config = dict(
    arch='convnext_v2',
    targets=['family'],
    init='torch_default',
    adamw_lr_other_params=0.00085,
    weight_decay=0.06,
)
Rows from block 11 of a small image classifier, named by matrix and row number. Rows with one number belong to one neuron. Each number is 500 + 40 x the weight over its row's rms, rounded and kept within 0 to 999. All counts start at 0. Numbers have three digits each.
After each neuron's rows are labels from the 100 images, of 14976, where the neuron reaches its highest value: "place" is the part of the image that holds the peak. Only what is clearly more common there than usual is listed. The data: photos of plants, animals and fungi (iNaturalist). In brackets: how many of the 100, against the usual share in percent.
# fc1: MLP up (model.blocks.11.mlp.fc1.weight, 640x320), inputs 0-159
# fc2: MLP down (model.blocks.11.mlp.fc2.weight, 320x640, transposed), outputs 0-159

fc1.332:500486508500447519505458541500500574481500500574491443500454435500500500500443500500557500546500500500535422500466500562569500491549500500520511500476500445500453500500500500500573580416500507500500500500506415500500500452500498397502500387500500500493486500500500500500500578500500500500384520500530500482507603461500500558494466487512500500525522620471500500424500508575500500509500500500504419500500500500421516500500607500475534424500497500500489500570500414457537537484537586
fc2.332:471479512500412427500500500583535500490500426500500500500500500504512489500503585427500500427491500607500607424563500500440500467500500500500500500500500544585500500561500500448460500489500342533500546461500500500449596532500500460388500471500500500494500500527500500393500500494500565603500500436463500500500500529500500500500489500401500383556488473508609484500500500418500480500500500500500500492500427500470515500551540570500500522500512500500500459500500500462500521500500498
place: middle right (27 vs 8)

fc1.554:500500500500500500529500540537583500500499500500413507500569500500500389544532500501460500500502500488500385557501522500443500419500582522500487333401500521490500470520500500563448519500562485500496577500500565603500455493471500500478517514500532500500500483464436464500474502536594471500541460500500410433500454465500531542500500500541571500580500470500423519500521500498500423500538500473473500463576451498500483500500459494500437542500500461500500476500500602486500451437500491
fc2.554:575500473454500408500500531500484505529500523500500459500500514500500465500473489562500449500500489500500471500455500405512500511500500500404496465509520516500485500376523491536580500455500500500428492500500500609552500455507539500583500500417474430592509515500489540500500500402500500500500558500556500489500500539500500550451500514534500500500494500472500454413482413500553500484500500461495476500500556500466500444500500500500367500500512500500497500500500441564487500621623500
place: bottom right (63 vs 16); bottom left (35 vs 16)

fc1.626:431500500359500500455384511500463500553500500500500430572500500529459500500500500508500421500532500500444500535500427597505500584475304500500470500500639483500483370504530422500480500500514483500480500481500489500500551500500523591478500500592500500500500533546490500522492568500470500500557500500512580497500462464524439500500500500437500524500500488455475532500500436500500568507500416500528377500500500500585500500468500500446465548500500500500501461500517608516524500500530456
fc2.626:500457486500552549504554500533500548513441567554469500500472628500500557500500583480629457500521545597500500495585500522500540500507496500409500500500435500458505500459500500500511500500500500500479500500500525500500500526500500548444517544500517500407566526500500500500502479451479500500470463473596542428544500500438500500500561412630514500516500633539501500500474439500500500489557468500481480500495500500547500500521500500435500509500536502597480500500500418500560500500500485
place: top left (35 vs 16)

fc1.263:510500500497500500500500500500427500511427530505500500500467478515500422500516573517553500425551500500500500423500625491500500483557500500500500500550511500500484500500500500605500449470600500536470500474500500500500527500500500500500500500500460556483500480500474500535500500500529487378582530500500500490461500500458471500500500500500577517500480335522500525500500485567571441500524491532441508522500493444500496500500471500509427506374500500530538500467545500500543404500519500
fc2.263:585446503426492537537500496500500613536500527500537514500502500488500500558479588500527478500483500431500564521467540500451521552531384552500517468450500523500549500500500481500500500512514500502494519594500457470508447500461490453520500500500531539519531500455513500500500500655497512500474500652500496422500532549500425500500526500542500500500500500500500500500535612500500500500539495500395447500490500460500500500500500497473437500441500500500540500500500562482500500429500500
place: top right (61 vs 16)

fc1.323:500557549500603500491361493533500500500500500457500500494500558521500500395500500500500500377607560500500585498500500500500474500458500513500475500500500500500500419500423500500505500405419413500500500500500500500500500500500500379500403500500500500500500483500500500500500500500500500500442500518493500500500499463477500523421482500500500500500500500384478500509394500500487500401511541425500500500500500500542500500500500500500500464554500442555500500506553438500500500500594514
fc2.323:500500500385500500500500424500500500391500500500500500500490500555500500500500608500500425500500500500498500407402527500521500511500500500500500419500500500500469508500500500500568500470500500519500500500500500727500561492438500510500544500494596500500520500500500458500519450500502478611602500500500500446500500494466544500500500500521500500502458409500500469499500500411500500500500500500459500500500500516588591500500670451500500495500554521500500500513500500451461500576500500
place: top left (40 vs 16)

fc1.415:500500587554555500500500500459500500462409500500500490509500500500500584500481500500500595500346500490476500500500500440552500443500523500407500500569500500500500539500474483414500503500500500388500500500500500577571500500531500500506500606500500500500526500500500515573487500500504551500500482500500464443500548500381388489500496500621500477500527500500476526500453465500427500568500500500500500500528528500500435500480500462500608500500500482599500500517500500337469487500561618
fc2.415:500500500513500469387459485543500494523500396500564500500511358562500500500500524506500534470393469454531478500524463502450500547500510500500525500399500500500500500429500536539500500486500500500500500521446492633500500460433500536563465597500500516493500470482500516559500500500500504500500508500500500437500500531446478527500465500500578500514472440528497500500500413500500500500483468500489529552483446500500500465500474500425500577509401442500477500500500500524500500411374500
place: middle right (30 vs 8); middle left (25 vs 8)

fc1.634:547646500500523586548455433500500500500500500554500546500539508500500500546524500536500422500500475500449494537456500500500563477510500346448474500480557524500470500500500576632500530500500469385483435391500540536486500340500547500539500500500500475500463500490500500474500527500530507524398500500500500551491527427514479500500476500477500500452482500510466500500556495453458500423517500532500532500500457500500471547500527500519500533500500526517500553568500500513500508500507500
fc2.634:500500453500500554500444500500533539500500544466500500478476485500490525470515500500501504531448494575452463500553455467500517500500486480500500476526503503509575511453479401500500500381386450500541544500542595598500500500500441560500461567540500512520549500500500500500543426500634500500629500500551500500457500520500500422500500484522561611500500500500500486500537402467481500500553506481500590500417539557571589494500500530500450503500461507500421500543510392517522500552500523
place: middle left (34 vs 8)

fc1.287:500457580500421500493500500505500446500500500500441454500500500554500543573500462500500500500500547500660505500537500431500500500500500500500493500500500500404500500367500500532516500500462500500500500500500577500600500440510422520598500536383400413520564533500500496500500500500500500500500500500490523500604500500500536500495500500500500500497500500500500530500501532500500496476500500534500623500569500500500500500500548500500425455573500537500515500500500500514500489534500500
fc2.287:590500500496503500500500500404622500545500485644525500590500500573556521500500500500559471458500500519500500560394500566500500453500500492621487558500539480500464500454500571469470500500500500455500500509500412521500500500500500500500500475545500500500465500500500500500512500500428500500700450500422500529500500500500500500500500500565500500521475500500500500500495417547500500500558500500500500500500500500500500500500500500454426500500453572500527500500500484447500500500500458
place: top left (35 vs 16)

fc1.632:483541540500500500500486539415475518500489504570502523491500476500552500463508463444472527555500500538500500500464553504554500506500500509470420531473500428526534500548529430434510407500500500500487468478470478500543541500502468541630500500540457500469450500502479544500500500500502516525500372523500582543500474500500479500500488419437500477544453500547500500500547531434532457549499500443500500500562500500457500488500476473486539479520500500500500462549500554595500500500512511
fc2.632:500448510409515500422500457500523500500500482621459559399500505526500514500425500482596500597461500500500515500500500500510500547582461500500537515500500500500540450500598500472437511500500522494500504500500486376504463475498505482510524590500500500461500505586492542500500500500500457523500535500535500492500493500500530458450500386654500500500476547490481500524556500544575495488500500529434525520500538497500558478500500573531488501500500583465564500500500479500500500500500500
place: top centre (31 vs 8)

fc1.236:500555514500500500500500541607501500377500583526500478500500589524500500562581500500439500500517385500463500431414548454500500517499548500500500500499500476373500500421434614500500500500534500455500520500462441467500522487550613500500500500538500500427500567500500557500500500536500500515500395500494602500500500500500500524500494592463426500601500500500500500500614519527500526500500500500500500501500500500500500470500457452500500499500500500423414500502506500442500526500492487
fc2.236:500565500484547500454576500500455601543469500500500482421503500500500500519500500500500496470472500500482500500500523521500500500500573500599422500500547500500482506565454500500500500500500500500499500500500500506549618500500516500490500500500500532491500521500482438617424500500500457560500438421500508500490496565536500512500540500500500474531425500500500499500500500500500503500473481500507500462500500500500500500510564500500500500500577501500500500500479563500448500519500498
place: bottom left (43 vs 16); bottom right (39 vs 16)

fc1.21:500430538429496500473482451500496539500500663500500500507500500500500503500475500500419497423500491500500500500549510589514500480551489474500519500501500529500500500437472500568410531570500445500476500466441500500500537492500500500500500500505500600483500543500531500500500500500475500500500578489455424500495500500500500395517401500500489500523500516540496517476601500500500500478488500522500566500436500500500637430506557500350568500500500514500500500517450500503500578496500592
fc2.21:500494500500500424500455553497533500408500500558500566434500495500500458453442500515516484500610500500500556500500500500478500593500547513500508542500500500493500370438555500498453500461500500511500547502500500500500429500500421500500500475549500500408500505551555500439549500500500465500496506463500518500500500525500567438485494500500500415500500500569500500500399500460500488478500500500510460503500500500500500500500500493500665500503572442522500522500500500445479483570500478
place: centre (35 vs 4); middle right (29 vs 8)

fc1.453:500479500470500500548500465508500500500500500500407500500500590500500485500500587537500434545516500546500500524500500487466500385564500500500479477500433615506473503413500482500470500464500500500476588500543500560500489473504500473455354448500493460447522497500500500588500500500550500588500500500500483579478510500618500453500500437500509513500505500426481413491500500500574463500466500507500542500500557500500500500434500516511424541376500552465549500500500532500500500388500479
fc2.453:442531500500488500554500483500522628469500501540488500500539506500500553500500500500473500500550500456500479500489426553500500483506500522485483500500500500500453500500500425450500462369500554500489500500422428500577415500500500500500544450500436500543531532500500580500475549500500500471500526462500464465564494544533500500392419500559549500500500532500549500500500500500500453427500531483386480500500372419536478498500500501548500547508473467500634521563500500553500500500451500
place: middle left (41 vs 8)

fc1.228:443500491500522447500489528596453500567561500500500500500500500442571500500500546509560500500500500500505500500500500367500373529500500560500500500500425500447624500554630500613546427432540499500500500551500481500500425359609646500500500500483459471527500500430500507543500500500500542482445500529500500481347500500418437500521500614512500436500500500500500473523500521500474676500500500518500500500500500515500529498500500500426500567500463468471449500440500500458500500575500500
fc2.228:500482606410500500500500461572500574569500512500505500408511500499521551500500500500500462447541500500500425444548484482500487500500500500493415500500507585500500505500338500542487378500525500478500500500500542500500410589573499518443566545507500457500500500510488523495576543500500500500439500500423504436500545569627564500507500447475576500500500540500532460523504485406559500500500500533551500492500500500500495500500500500500500500500570500496524500363539576500441500422500500
place: bottom left (46 vs 16)

fc1.485:500500449484546500500500500500512500500500485497500472500500500351500515500532500500460548487513491465500500500491446503547461450517528500500500500500436500500478471500500500500558500500500500521500500500466675500465415500479446580547500581500500500456564497472500500603561500500500582500444514419419597461500500500500500572524500514453549392518472500494479500607500462500553500587500497538533512500500603464500500509636499416505444500500570461568500500576423500473500527490500500
fc2.485:543500509512454500566476500535500500460499500420500500500500500500518529425549500460500491500500423518500426500524461500500419622500500500500479484570500500462463454500500500433500500431461498497561528500500500443501500522422457509551500500464500500545496450500509459500574497500500500551511482609425624500500570469514528492500437542568550511516500445419454557500500500500560438500594500500500500503500500574500500500391500500421597419412553558500500500520554500515500438479500500
place: top right (56 vs 16)

fc1.559:500458500500500500500587439521522491500506486510499500591475500500500500496500500450500493504485502500500522491552500500500542646500567500500460467500488457500566456500587479540542500500434500474470530500500391500490530500500500501519500516500474500500500525503500510487457370451461500500500438500500500492500548499500380517500541500500485575500562432447451542500560372500500500500417626580500500500526500648500535481500463542500503500391543500500500500500443500500500594500554500
fc2.559:483500500493490500508564422511477587500500448457455485471500500505437500484433500500454503579500500503533500558500504422576500487500500543500500500453522500547500512533484500500500492500486500486500500500500530500500500466473500355433511500521462509500500511500449462431539500466500424566500500455500500500500494500478500500462513490500500500508500500376500500573540403500500500500483500500500500588500463500514500500500500575479500500473458447500499500511512500500500500461526455
place: bottom centre (31 vs 8)

fc1.308:500500586489500455482500615500539500500482500500500500375435500500500394436500463510512497484491500500542434500500500500497500500476564507416500522500500500500451429500500567518519500500500489558428500388500500504542576500500523623500488463568556542500513500454500500500500426559500508500407500457521500500544500500500500424500500510500511503569500514478550500455500532500500500500500521449474500468500554500477544422530471500500500500408452571528500564500500567485369594500496586
fc2.308:391464500500500562589500524500500500500491513500500477512500545569487506420431500410500469500500603498357500500500500500451500500488540507394500529473425500555487493485437500574500500437500500488500500500500500500558500457500500500510500500500583602474511500500493428628572473500543505464415538500500414500500465500500500500500500500500500500500542500422576500534581500537500588500559493500454500555496500500480587500604513541552500496500398500494482500500500572500500500500500431
place: bottom right (47 vs 16)

fc1.585:594500500500556387500446608500430500500488500459488489500500554497513500500500541500500383500500565448515500515437465500500414500524500507454500500500500435519606500500500500586500500500431500555500500513480567500535521500557553547581500500473500500523602532553500540471492500500498500538500539370435512485500500570412392552616485500518500529500486555453500500500500529500500436500500500500500500500511505500500500500500500500500500444500500552491440436495453597476461502530418493
fc2.585:583552530500559500407500500500500436500500479500500546500608497500533510498628500411470500500456500580537500509313462461500570500500462500500513500560500500500500500416500438438579454500500500482500500500632500500394438500559500500500452500500566500534500500555463537520532503500500475478530385541500500500500533563445512557550506500632472454500568559500500500500500500468510500500500500500583500471500578541500500500380444500500541417500500473500486475425513500500500500500500500
place: middle left (30 vs 8)

fc1.150:539541445428494500477472500455422565412500500500501546500501511500500500500494444498500500500555521500500532500500490494469500504630498503500490552542500521500500500500553500500500362528500505547500454500500411579564500498399500512452500447500432548502500574500524500538483500462500351369500500471500466500536500552510500456524523538500492500546500500505500500500511519561500483500495500526500500500497451500500577500466456500469543500549500500527500583527500500500500475507500504
fc2.150:447500500470500500508500500500500655553509510500500500481500529552505493500500487433500439499500500546500529517500499618560434500487500500537469525500495540434500500501500529442500500486528518537500500500479484500500439570500500500605500500553500500460443464465535500500500500500500500500466450549500500528557506546500500524500500500500500500504500559500502503460555500474603478492474500550513423462500500558598503466410514469552508500500482464596500499513500500558487468450484464
place: bottom centre (30 vs 8)

fc1.420:591586611489500500558500500486583500500500500423500500527556500511500557500500532500457500497427500500500509511500500500535512500421500500500497488508554465509500500492500449500518500500500505358519500500423500530500515500440521570500500500500500500506500404500459471500500500465500579500500500466500500500477532502458500500599472521500500451500475479500500576500531555500500526500519500500500533500500500500500500500565500500487500506500468430500615500500500493500500515378500500
fc2.420:500500500445500500550436418386453401471500609505500429506500551500515500501500530531417500558500500500546500500593453500500500592500500500500591458483500519500499500528428500500500500483470550484470438500532498500483500515419500500520500500500548495500465424500500500500429500500404459552500500500466504428471448467504500503500483500500461467451490515432556408527500447538428475500500500558500500500470549500500455485500503500500721399542533533500424500500500500500534442503500500
place: centre (52 vs 4)

fc1.211:543500548441500447500580439476500500500500500500500543500585500518500500505500587544504500541500500500500501500500500508674500512435549500531500500524500500371500532500500525477500500500521500593500510500500500576500500467505500500541449670437515510428460500479488500475500429512571465500500510610500509452551597500500470499477552475494500613500500441600556500472535449500626500500591500494528415455500486546458498500390500522500509500500500500443500500500439418491500500500546542
fc2.211:398518516500508475500500500533500511602500501500500465529500429512517430500422454500427500500544460475542544495500423500580452500562500500553500565545500500500468500500500468600453437550500500500516500500582499500500480500504500466500500500611439500500561500500500500500500538500640474500600565500533500516500427500534427479510504543585500500500602500494500500500500464450500500500513507500500500523500500516489392523500500500427446518496500500491500500500494500500500500500395500
place: top right (81 vs 16)

fc1.273:500555500520500485440500446500418500500487484500589498521500500500500500500500500527510500500662419500500500511555500500428590524500441520426500517490500500448540500533500500500527500500500547564500489500500500583500500500557500538489491500495500457500555500482445500468497500716652500500500500500500500500500500431504532500500482500424513525500500500500420500500514445500470500472488500485500494527460500458515603526524500477518534515500500500531482470500500500464549428485563500
fc2.273:500500505495500610500500500600531500545474500524500500500500400491447500425443500500500500500460500589439387460500500500500500500459440500541500507477604500559500500500500500500549483351500500489500575500501500626602500513465484525478430500615427548484533500500521342484500500500500500500531500427401500500598497500467525554500500517525435500520500500518500500500500522489500500500500500500500542559500450461512543483500500538500500500560544500548500500500500500500500500500500500
place: top left (40 vs 16); top right (36 vs 16)

fc1.348:500606500500500500424500500500476597459500500500487484500470494500402446475493500488551484549500500500500500521548491500500500558582563500470495500500500500500500599550533500480500500578429458500450507379616500500536500500505500500437463500500496500500433556549500449615537459519500500426500454488477500500500500542451500500500492438532534500500500422500500500500500500544500425500459500505490550473500500500464500520497500463482520483500500458526480500441500518500443428500432557
fc2.348:588532500424500554500501499500538451531500500572447547500500500507599500449500414500381500500500500405619500533500599601500535500433611447500500452476500500447394500525500514523500460502500442500441379500450428500500500501527500473500564500500500529500414500549404480500511486527536453530464500500560468500516521500491500479500500493500573500519474391444500500598460500500500500526500528502500500451597500500500470500500500500536500611531500500560500500500500500500500512460498500
place: bottom centre (43 vs 8)

fc1.239:500500487500500509561500500500500500481500500500500500461473500531500503500666500500500544433500416500496500549500500500500504580500500500500488460572433566500500584478500500526525551500538500530500500500468466500500536485500497500500500500479500500500398443500500500500500476474500389500500677537557500500500500500500500548464500500479452500473500500390512500517500659463471500563563500547500625500448500500500418500500500462500500500467483413500500500500500500466500500500500500
fc2.239:500500519500500525408500500500500500500500437500470356500500500500500579500500500500446500470500492310500500500500500559500574500503598500500454500493500459500552439446500500500500500500513500500457500541500500500500409500500500588500500509437450603637500500539500546496500500500500500500360500575500500500500500500483500536508540500500500500442500500500384426392500500402500491481500498487500502500496497500500500506500500500500494555500508500515500500491500401503409500500500500
place: centre (33 vs 4)

fc1.371:515500507377449500488451500492412515500456500500537500500478463500463564500500500558449543500500500527438510500500429500531510424505500500500442506450597551500500460500571500495500461500406590592500500500623500500500500500544429483451500479500473410546459500509505500484414535500500500500536470500447500499500536579500462419500491500568500500500512500468509509500500485500500501500537562496481519500435500450443486476501500578500498500500489500534523420500572405500448548500500540
fc2.371:471431500534500485500527480528452546572500500500500536500500500500539500478500500435500500500449500500500500564500500500500484500560500414500513570495500403567500474550500580500500500500500473500500500500420500390548500500529630577500500425500500405478462627500500499439583524500496504475500499401500500500500500500500500559538500500500500541500500500419500500512500520500622500500514500500500538500500543500500500469500500431500427517363500450493500500500500500541526500500489448
place: bottom centre (44 vs 8)

fc1.5:500500573483498512500412399500489500541500521492486487502500393616524496500488483500490500344428500500500488517500537626533500500500498500560474500456441500596500424500500469500500534497500500462500505500500498458500500490500435563500500540501500500518500491528500500461500445513434500500500509502500562500500500500500459500509536451500520555443500537463475500526500500573500529491500500500500500521500421450500435500542500500500500500500386424424500500491500500404500426500469552
fc2.5:459500543432500500500511523500500500500500500509500487451500470561500499489500547406367500500587500500500500426500402500481500414500500500500557480500524500500500411584500500500500500500500500500522499478506575500515415481500496500449444500500500500500500474500500399580397500500500500530500512500546552500500500476512500560567458520649500500535549631465527434480463566515370500500500547530458481500500495500539500500448500500500500596493627522590500495467500481500546500500504500
place: bottom left (43 vs 16)

fc1.360:500525500581500488519500500577558525490500500558500500542487494492537500459500462461505500500520500558500409522500500500500422500500500500500612500500518500535500394500509500500546461455521418498574500537500500571472562471435469546552439467500500442519482481500461516500590500480500500415500500446500500526497559404500477520448500471655464500599500616500520500491445500500457500535526509500506475543500509500500425500500401500511540550500478485500543500500518522505500500500500500
fc2.360:550500523500429465579500500528563426452500500553514439500585553500484500585500487548500585518500536500406561446485493514468500500500465437545370500457500500489463522500500500537530500500528623429500500500518500375519555540500423381530420500500528456535594476500575486540500500529500522443523444500500422503463483500500458500500500500482500500485500408500500500500500533520387500500462437500529500556500530500500485500500507467500500500538552531500451500557439500500500545559500500
place: middle left (26 vs 8)

fc1.232:572497500470500487439500473500500596500500500500500500517529500500563500500506500444500505500500516532526436436384547500544500604498583500500500467507500500500445459496500500500500500500500510499500500494398498500498500500352500500526572411476500493500538500574476500500532500397498472500421462425500491452512500500500500500500517582400454476474500467536546500575500500460546428500500358500442500495488555401543497500545500458530500451500500489522500519500423436469500423590500483
fc2.232:485482479500500562479575514444536484500500500479474451490528521505469514671566542500500432500469500500508484490470387558500500500433514498500500470546500593488500522514542500410590532500501500500394592500500500500500500441500500514500500481500522500524505537355500500500567575497522500481676500590500510500500500500555500596581503470556573400500461500548438500500457500505500470531477500500521500522500500500500421500495500500506513488526500500500516554490519541500482500500473500
place: middle left (26 vs 8)

fc1.335:500519426474465480500412462494435500500500535549315436500500500568500500500418485557500500580524500500416500500543500482500500500500500516513500500526535503563500500425389522500442500510500500500500586547566500500386500500544601553561500429500500522500527500516484483548500500500500519500444530428558500500524476500513500500500573529469576500417500500439500557468500623551500520606505500577574432476500572514500368500516500462471392390500500500427506529420500516500500482496565486
fc2.335:512564500517544500477402500500500500409475516440521547451464500500500500510500500500500507492364500506502500548537495515588500614500522500500484566540529428462472418500471567499500524589475544477500500500500500609500500496500431505557507500500500423500468574445571580556377431476550430433500500500500500500500607494500517517500429398494500500500592484526463527517500540537500500550489500437420500447500500500500533474438500456500500500500602500476432500562500500589500552500500500
place: bottom right (38 vs 16)

fc1.345:515547557500544583500500500517528559594551500500500500497475393513466494584492539500500553548530592527419505500500500589500453500519500500489425500500513467487500500500506500445488500500540510500500500500499477497500500500429456500568500307500510512421449501466572418500500500464477500500526478500407488513500477467502477502415438500500500569500513520500500477557489500500500500500446482401440500500500510500500577455500472511404500496547487532467516516480500500500595475500407409
fc2.345:500500525504500500577500500526508496500575521535443553536475500483500500492585500506431510432458557538500500500500599500500457532551500473555427498500500477444500495459500528464551493500532500500424500500454413448500500454510500399508367500500500500473458500478483500523532546539500608500500452502526500500500500461500458500439523542500500463500486461500500402500500500500360545532502585500500500500502450444500443500500500441500477473525500458500500500532500500480500500500500568
place: top right (43 vs 16)

fc1.361:353503500534500524500453438500583474490520500495542500455500490580464500560500510500466500514500517480476500505500500440500503382543512500459461520559538388477628500495500500500500498333500500494500431470476500500528500577500524436500504516450432500560500500500453422444500473500500500500500500500500500410500507500486500525508500511500506498500420530476500500425615589524465500470530510500500500498538567526494503554465500613500500500543500554541550500500507500500500556500500500
fc2.361:500520500500486532450500500500500370500500535531469527539500500500562511502500500500500456498500500500447500535594500520467500500526500478500518548503500580500500453454508411517490385500573465519500500518500585456500500484586446447500486500500432532535475536540500500563386513500498500589493500500402554512542470499500565500500478500394532500591500468475500500586500594500502500446453590523500500531419474473408412545500500531500370436535500453500533552529500529569500523510603568
place: top centre (30 vs 8)

fc1.138:500401500500470500485515447500500447500520500470470536500500460500500476438500500505500500500464500500500500522500500500513460500500500584500485598505479500500418500430487462500500493479500500434606426500534469500500500500500515500523500500451500500586500500566441500511451500500500565377500500500500500479500500512500500416500417508478447500564468430543454441500517500500348547500500452500500500591438533526488531628500519532500500504500500498500455500589500500500500543500500500
fc2.138:500517556500500500484501500566414486500590501500614500509500557425500500607500500500539500500500500559500501500500500506552456500472500500403500500500425500500500473500500500500500447500463500471569607500500500500500459543443518530494500500491500500500500500500508613500500500500500500552666500385500500430500505400500500500515429540488448481576482448500470500500500429500498530500500554500500483500500500417500500500493500516500541500500500500524500500500500500471434500471475500
place: centre (30 vs 4)

fc1.535:500475500436500450500500505500582500500500500511519503504500500500500500500592471496513502500471500475500500499534561505500430550603517580489535485594500457500500500500505308352500500500536500500419500500595473500500441500532500552500500500500500484527446428500500500483500594603500500498537500500489500585500500464500505591487500429500500500459538500500500500500485500500500541484500500501500500487500510500541502500531375510402554500505500475453512500500500500461594492448500539
fc2.535:500500454473469500514539500500500455500382554500536500452500500500446497355500500500552500500435570521500500481443500500500599553500476488500500500374500500500500551520500483554500522479500500478500491500500500511500500485475519500493500500500581500538437478500500461507576546500500500500500535500500500500500500500500500360544500455507500500500500520500500500486510530497500531531461537509500500500500497524502500469500642553502484460500532500523447500570500500500581500567500563
place: centre (26 vs 4)

fc1.156:459604500342628500500498500513439513500658500426563542500491433448500563500500459500500500500451473500500539500500500551500500533626500585469492508448500448500500549500500500570490500495494500501391511529500495538500500500500500500603500561500438529500476500500553500532416423513452500477500431500500507514500500500465536500500500523503513611515390460500500500438500415536526500450539500500500468500463457501463500514507559500496500498500526374500471511500500500423573500500500500
fc2.156:499500598500524445477500500449467500500500529528471556515489480500500500460549527516559500500500500479500508500500502500546504404402537500500500500500452445452592475500485516500500500553500500500500541462500516484457432506450573500515500500437500500500500500648500500466500522444500490605500430477442467549500543500500500500466500500453500428410500474549664500500441483506500454519500500518430517500500447500453500500500500408585496537500500500529384500500470646500505500509498540
place: bottom centre (35 vs 8)

fc1.45:570454519500472474500500500500516500500480500500624421537500500500500509645561490500500436500465500500517500427412500431516484579559500500516448500500500500482500500457382560502500572425500549500542500500611500500481491481387552445500500500500500500433526500529507500500500500500583500500508500500500500500500547500500500500500500473500500500546500389443500484500500500500500500500595509519500500500575500561500500532500500500435500500408528500500500538500500500615500472544468445
fc2.45:463500500500492500494471412513396549543500476500500430512500500500578493500500500474505500500500500512417512527500500577610500500446500500500500527500500400500500531431449500500500500500500500500411504580500500500500500500500500414500538527589500500500500500500500500500500494500586543500500500500607500395400500500535500500500474500500500500500500483500500500500467540500566500426500559500529500379500500500512577493500500500500500500500500500539644500500500500349491500486500500
place: top right (39 vs 16)

fc1.190:467492500452531490500535500500495500500524500562500463467458521385500504473500500485439528468500500500640500435500500450574523477567508460500513564500500500500510455467500500500537552500500500396500533523538521500500521500500500500454500481454500580500500500500500469454500500500626500526500588500432500500500511438500500531539500595500546489500500500540541523551500500559500500500447500444534500506460514500550571534560500505521430500500448440494500580469565570392500500500500500
fc2.190:500525436500500500500474471493500352500500421500521461421430500500500508651500500500500500383500514500500482500623532532500434456500500500500500566500469556503413492500500521500432500500500500630440500336479521500500500460500500500500500594500500599500500479500500510500500503590508554500557500500500500381500588540500574547458466570479565500500469500500457500500540502500517482478500500460505466500500531500500573478500450500500558500500500500506500500500476500518500500500500426
place: top right (46 vs 16)

fc1.240:507514449500493500500500500614500414500500500500572480500487500593500519524500500430500500500517528505500500490485570470470500473500500500442500501585500456460629463500427452500500533500500483422500526535392500500455519500570430519500457522504500490477500422500500512500500500500492477500500500486471500443500546508560500500439500507488500500500420441500540500500401500462500500512449500500575550500494500500620508544500500533500500466500500457550591500500548500500500505452500577
fc2.240:500534376500500500500500502500456568500541500500500470500575500408459500500471500418477500481371560500516500500500655494500500571388483546551439500442500500500462500500500379545510500448542500505500429487507522500486500470450472500517538500500512500440500500500546549500555500500400500493500560500507500500500514500499514442539549500488500500500537472500500501500500458500500439500500520447500500500552433500500500500426500500500557500541491535569500500500500500508500500502500422
place: top centre (30 vs 8)

fc1.186:500450436413522500500441605500538582478548489500464519500500562500500500535473500500500448500500394451510504474491555500500549500595465500504500492500500500543585500516459570437471358500483496530465500525522480504500500507475556500500546500453500500503500500500514500440515428500500418500500500573477580530500500560522500516498472419500517500500500526563500433531500486500500500500500506500448500526500469500453594500500453536479500450556500484500437500500500500500500500559444587
fc2.186:500500572493500452451500501539504500500531468500540500481397500500491500480539500453608500528500432500573500515500540571500500500500500500422546500500500500500538531500462500500500512522555526499500537500485500500500402471500489503565405406500500551539500376500489478500505500493500500494499500485457500596500547468500500397500507530516428500458445535578541515500510500591500504618492500500511458520547500500500523500462522524500633500500500507544477581513514533500500500568500499
place: centre (25 vs 4)

fc1.589:475435542502500533500500500500500485500530453445474500499500502500531535494500480452513404450500500500552500500567517441500581637500500507574513500623500500500405458516514389578500449480446500566500496532496456523526563500500500553500558500559500500465500500417500473438442500568479625501428500526500500500500500500490500500498507500465500500500484500530492488561538500500551504500427500500500558597487500500500441500492510525441515500529570467500446500500527588438456563500500500
fc2.589:535429500500446542500500500515500474503518495493490496486599437610500647458404500500563500560539504500500500501448496546526500471500395391500500500500500500364500500500451500500500526489417500500500485491500500458516546512435481462500522500500535500487500500500500520535500472491493500480460534500500521463519500466483500390392500500500500500500523409500500526505535500622437524500441515500472500509515500483519473547511500483500500500411493500489491500500515500502548500375500500
place: middle left (30 vs 8)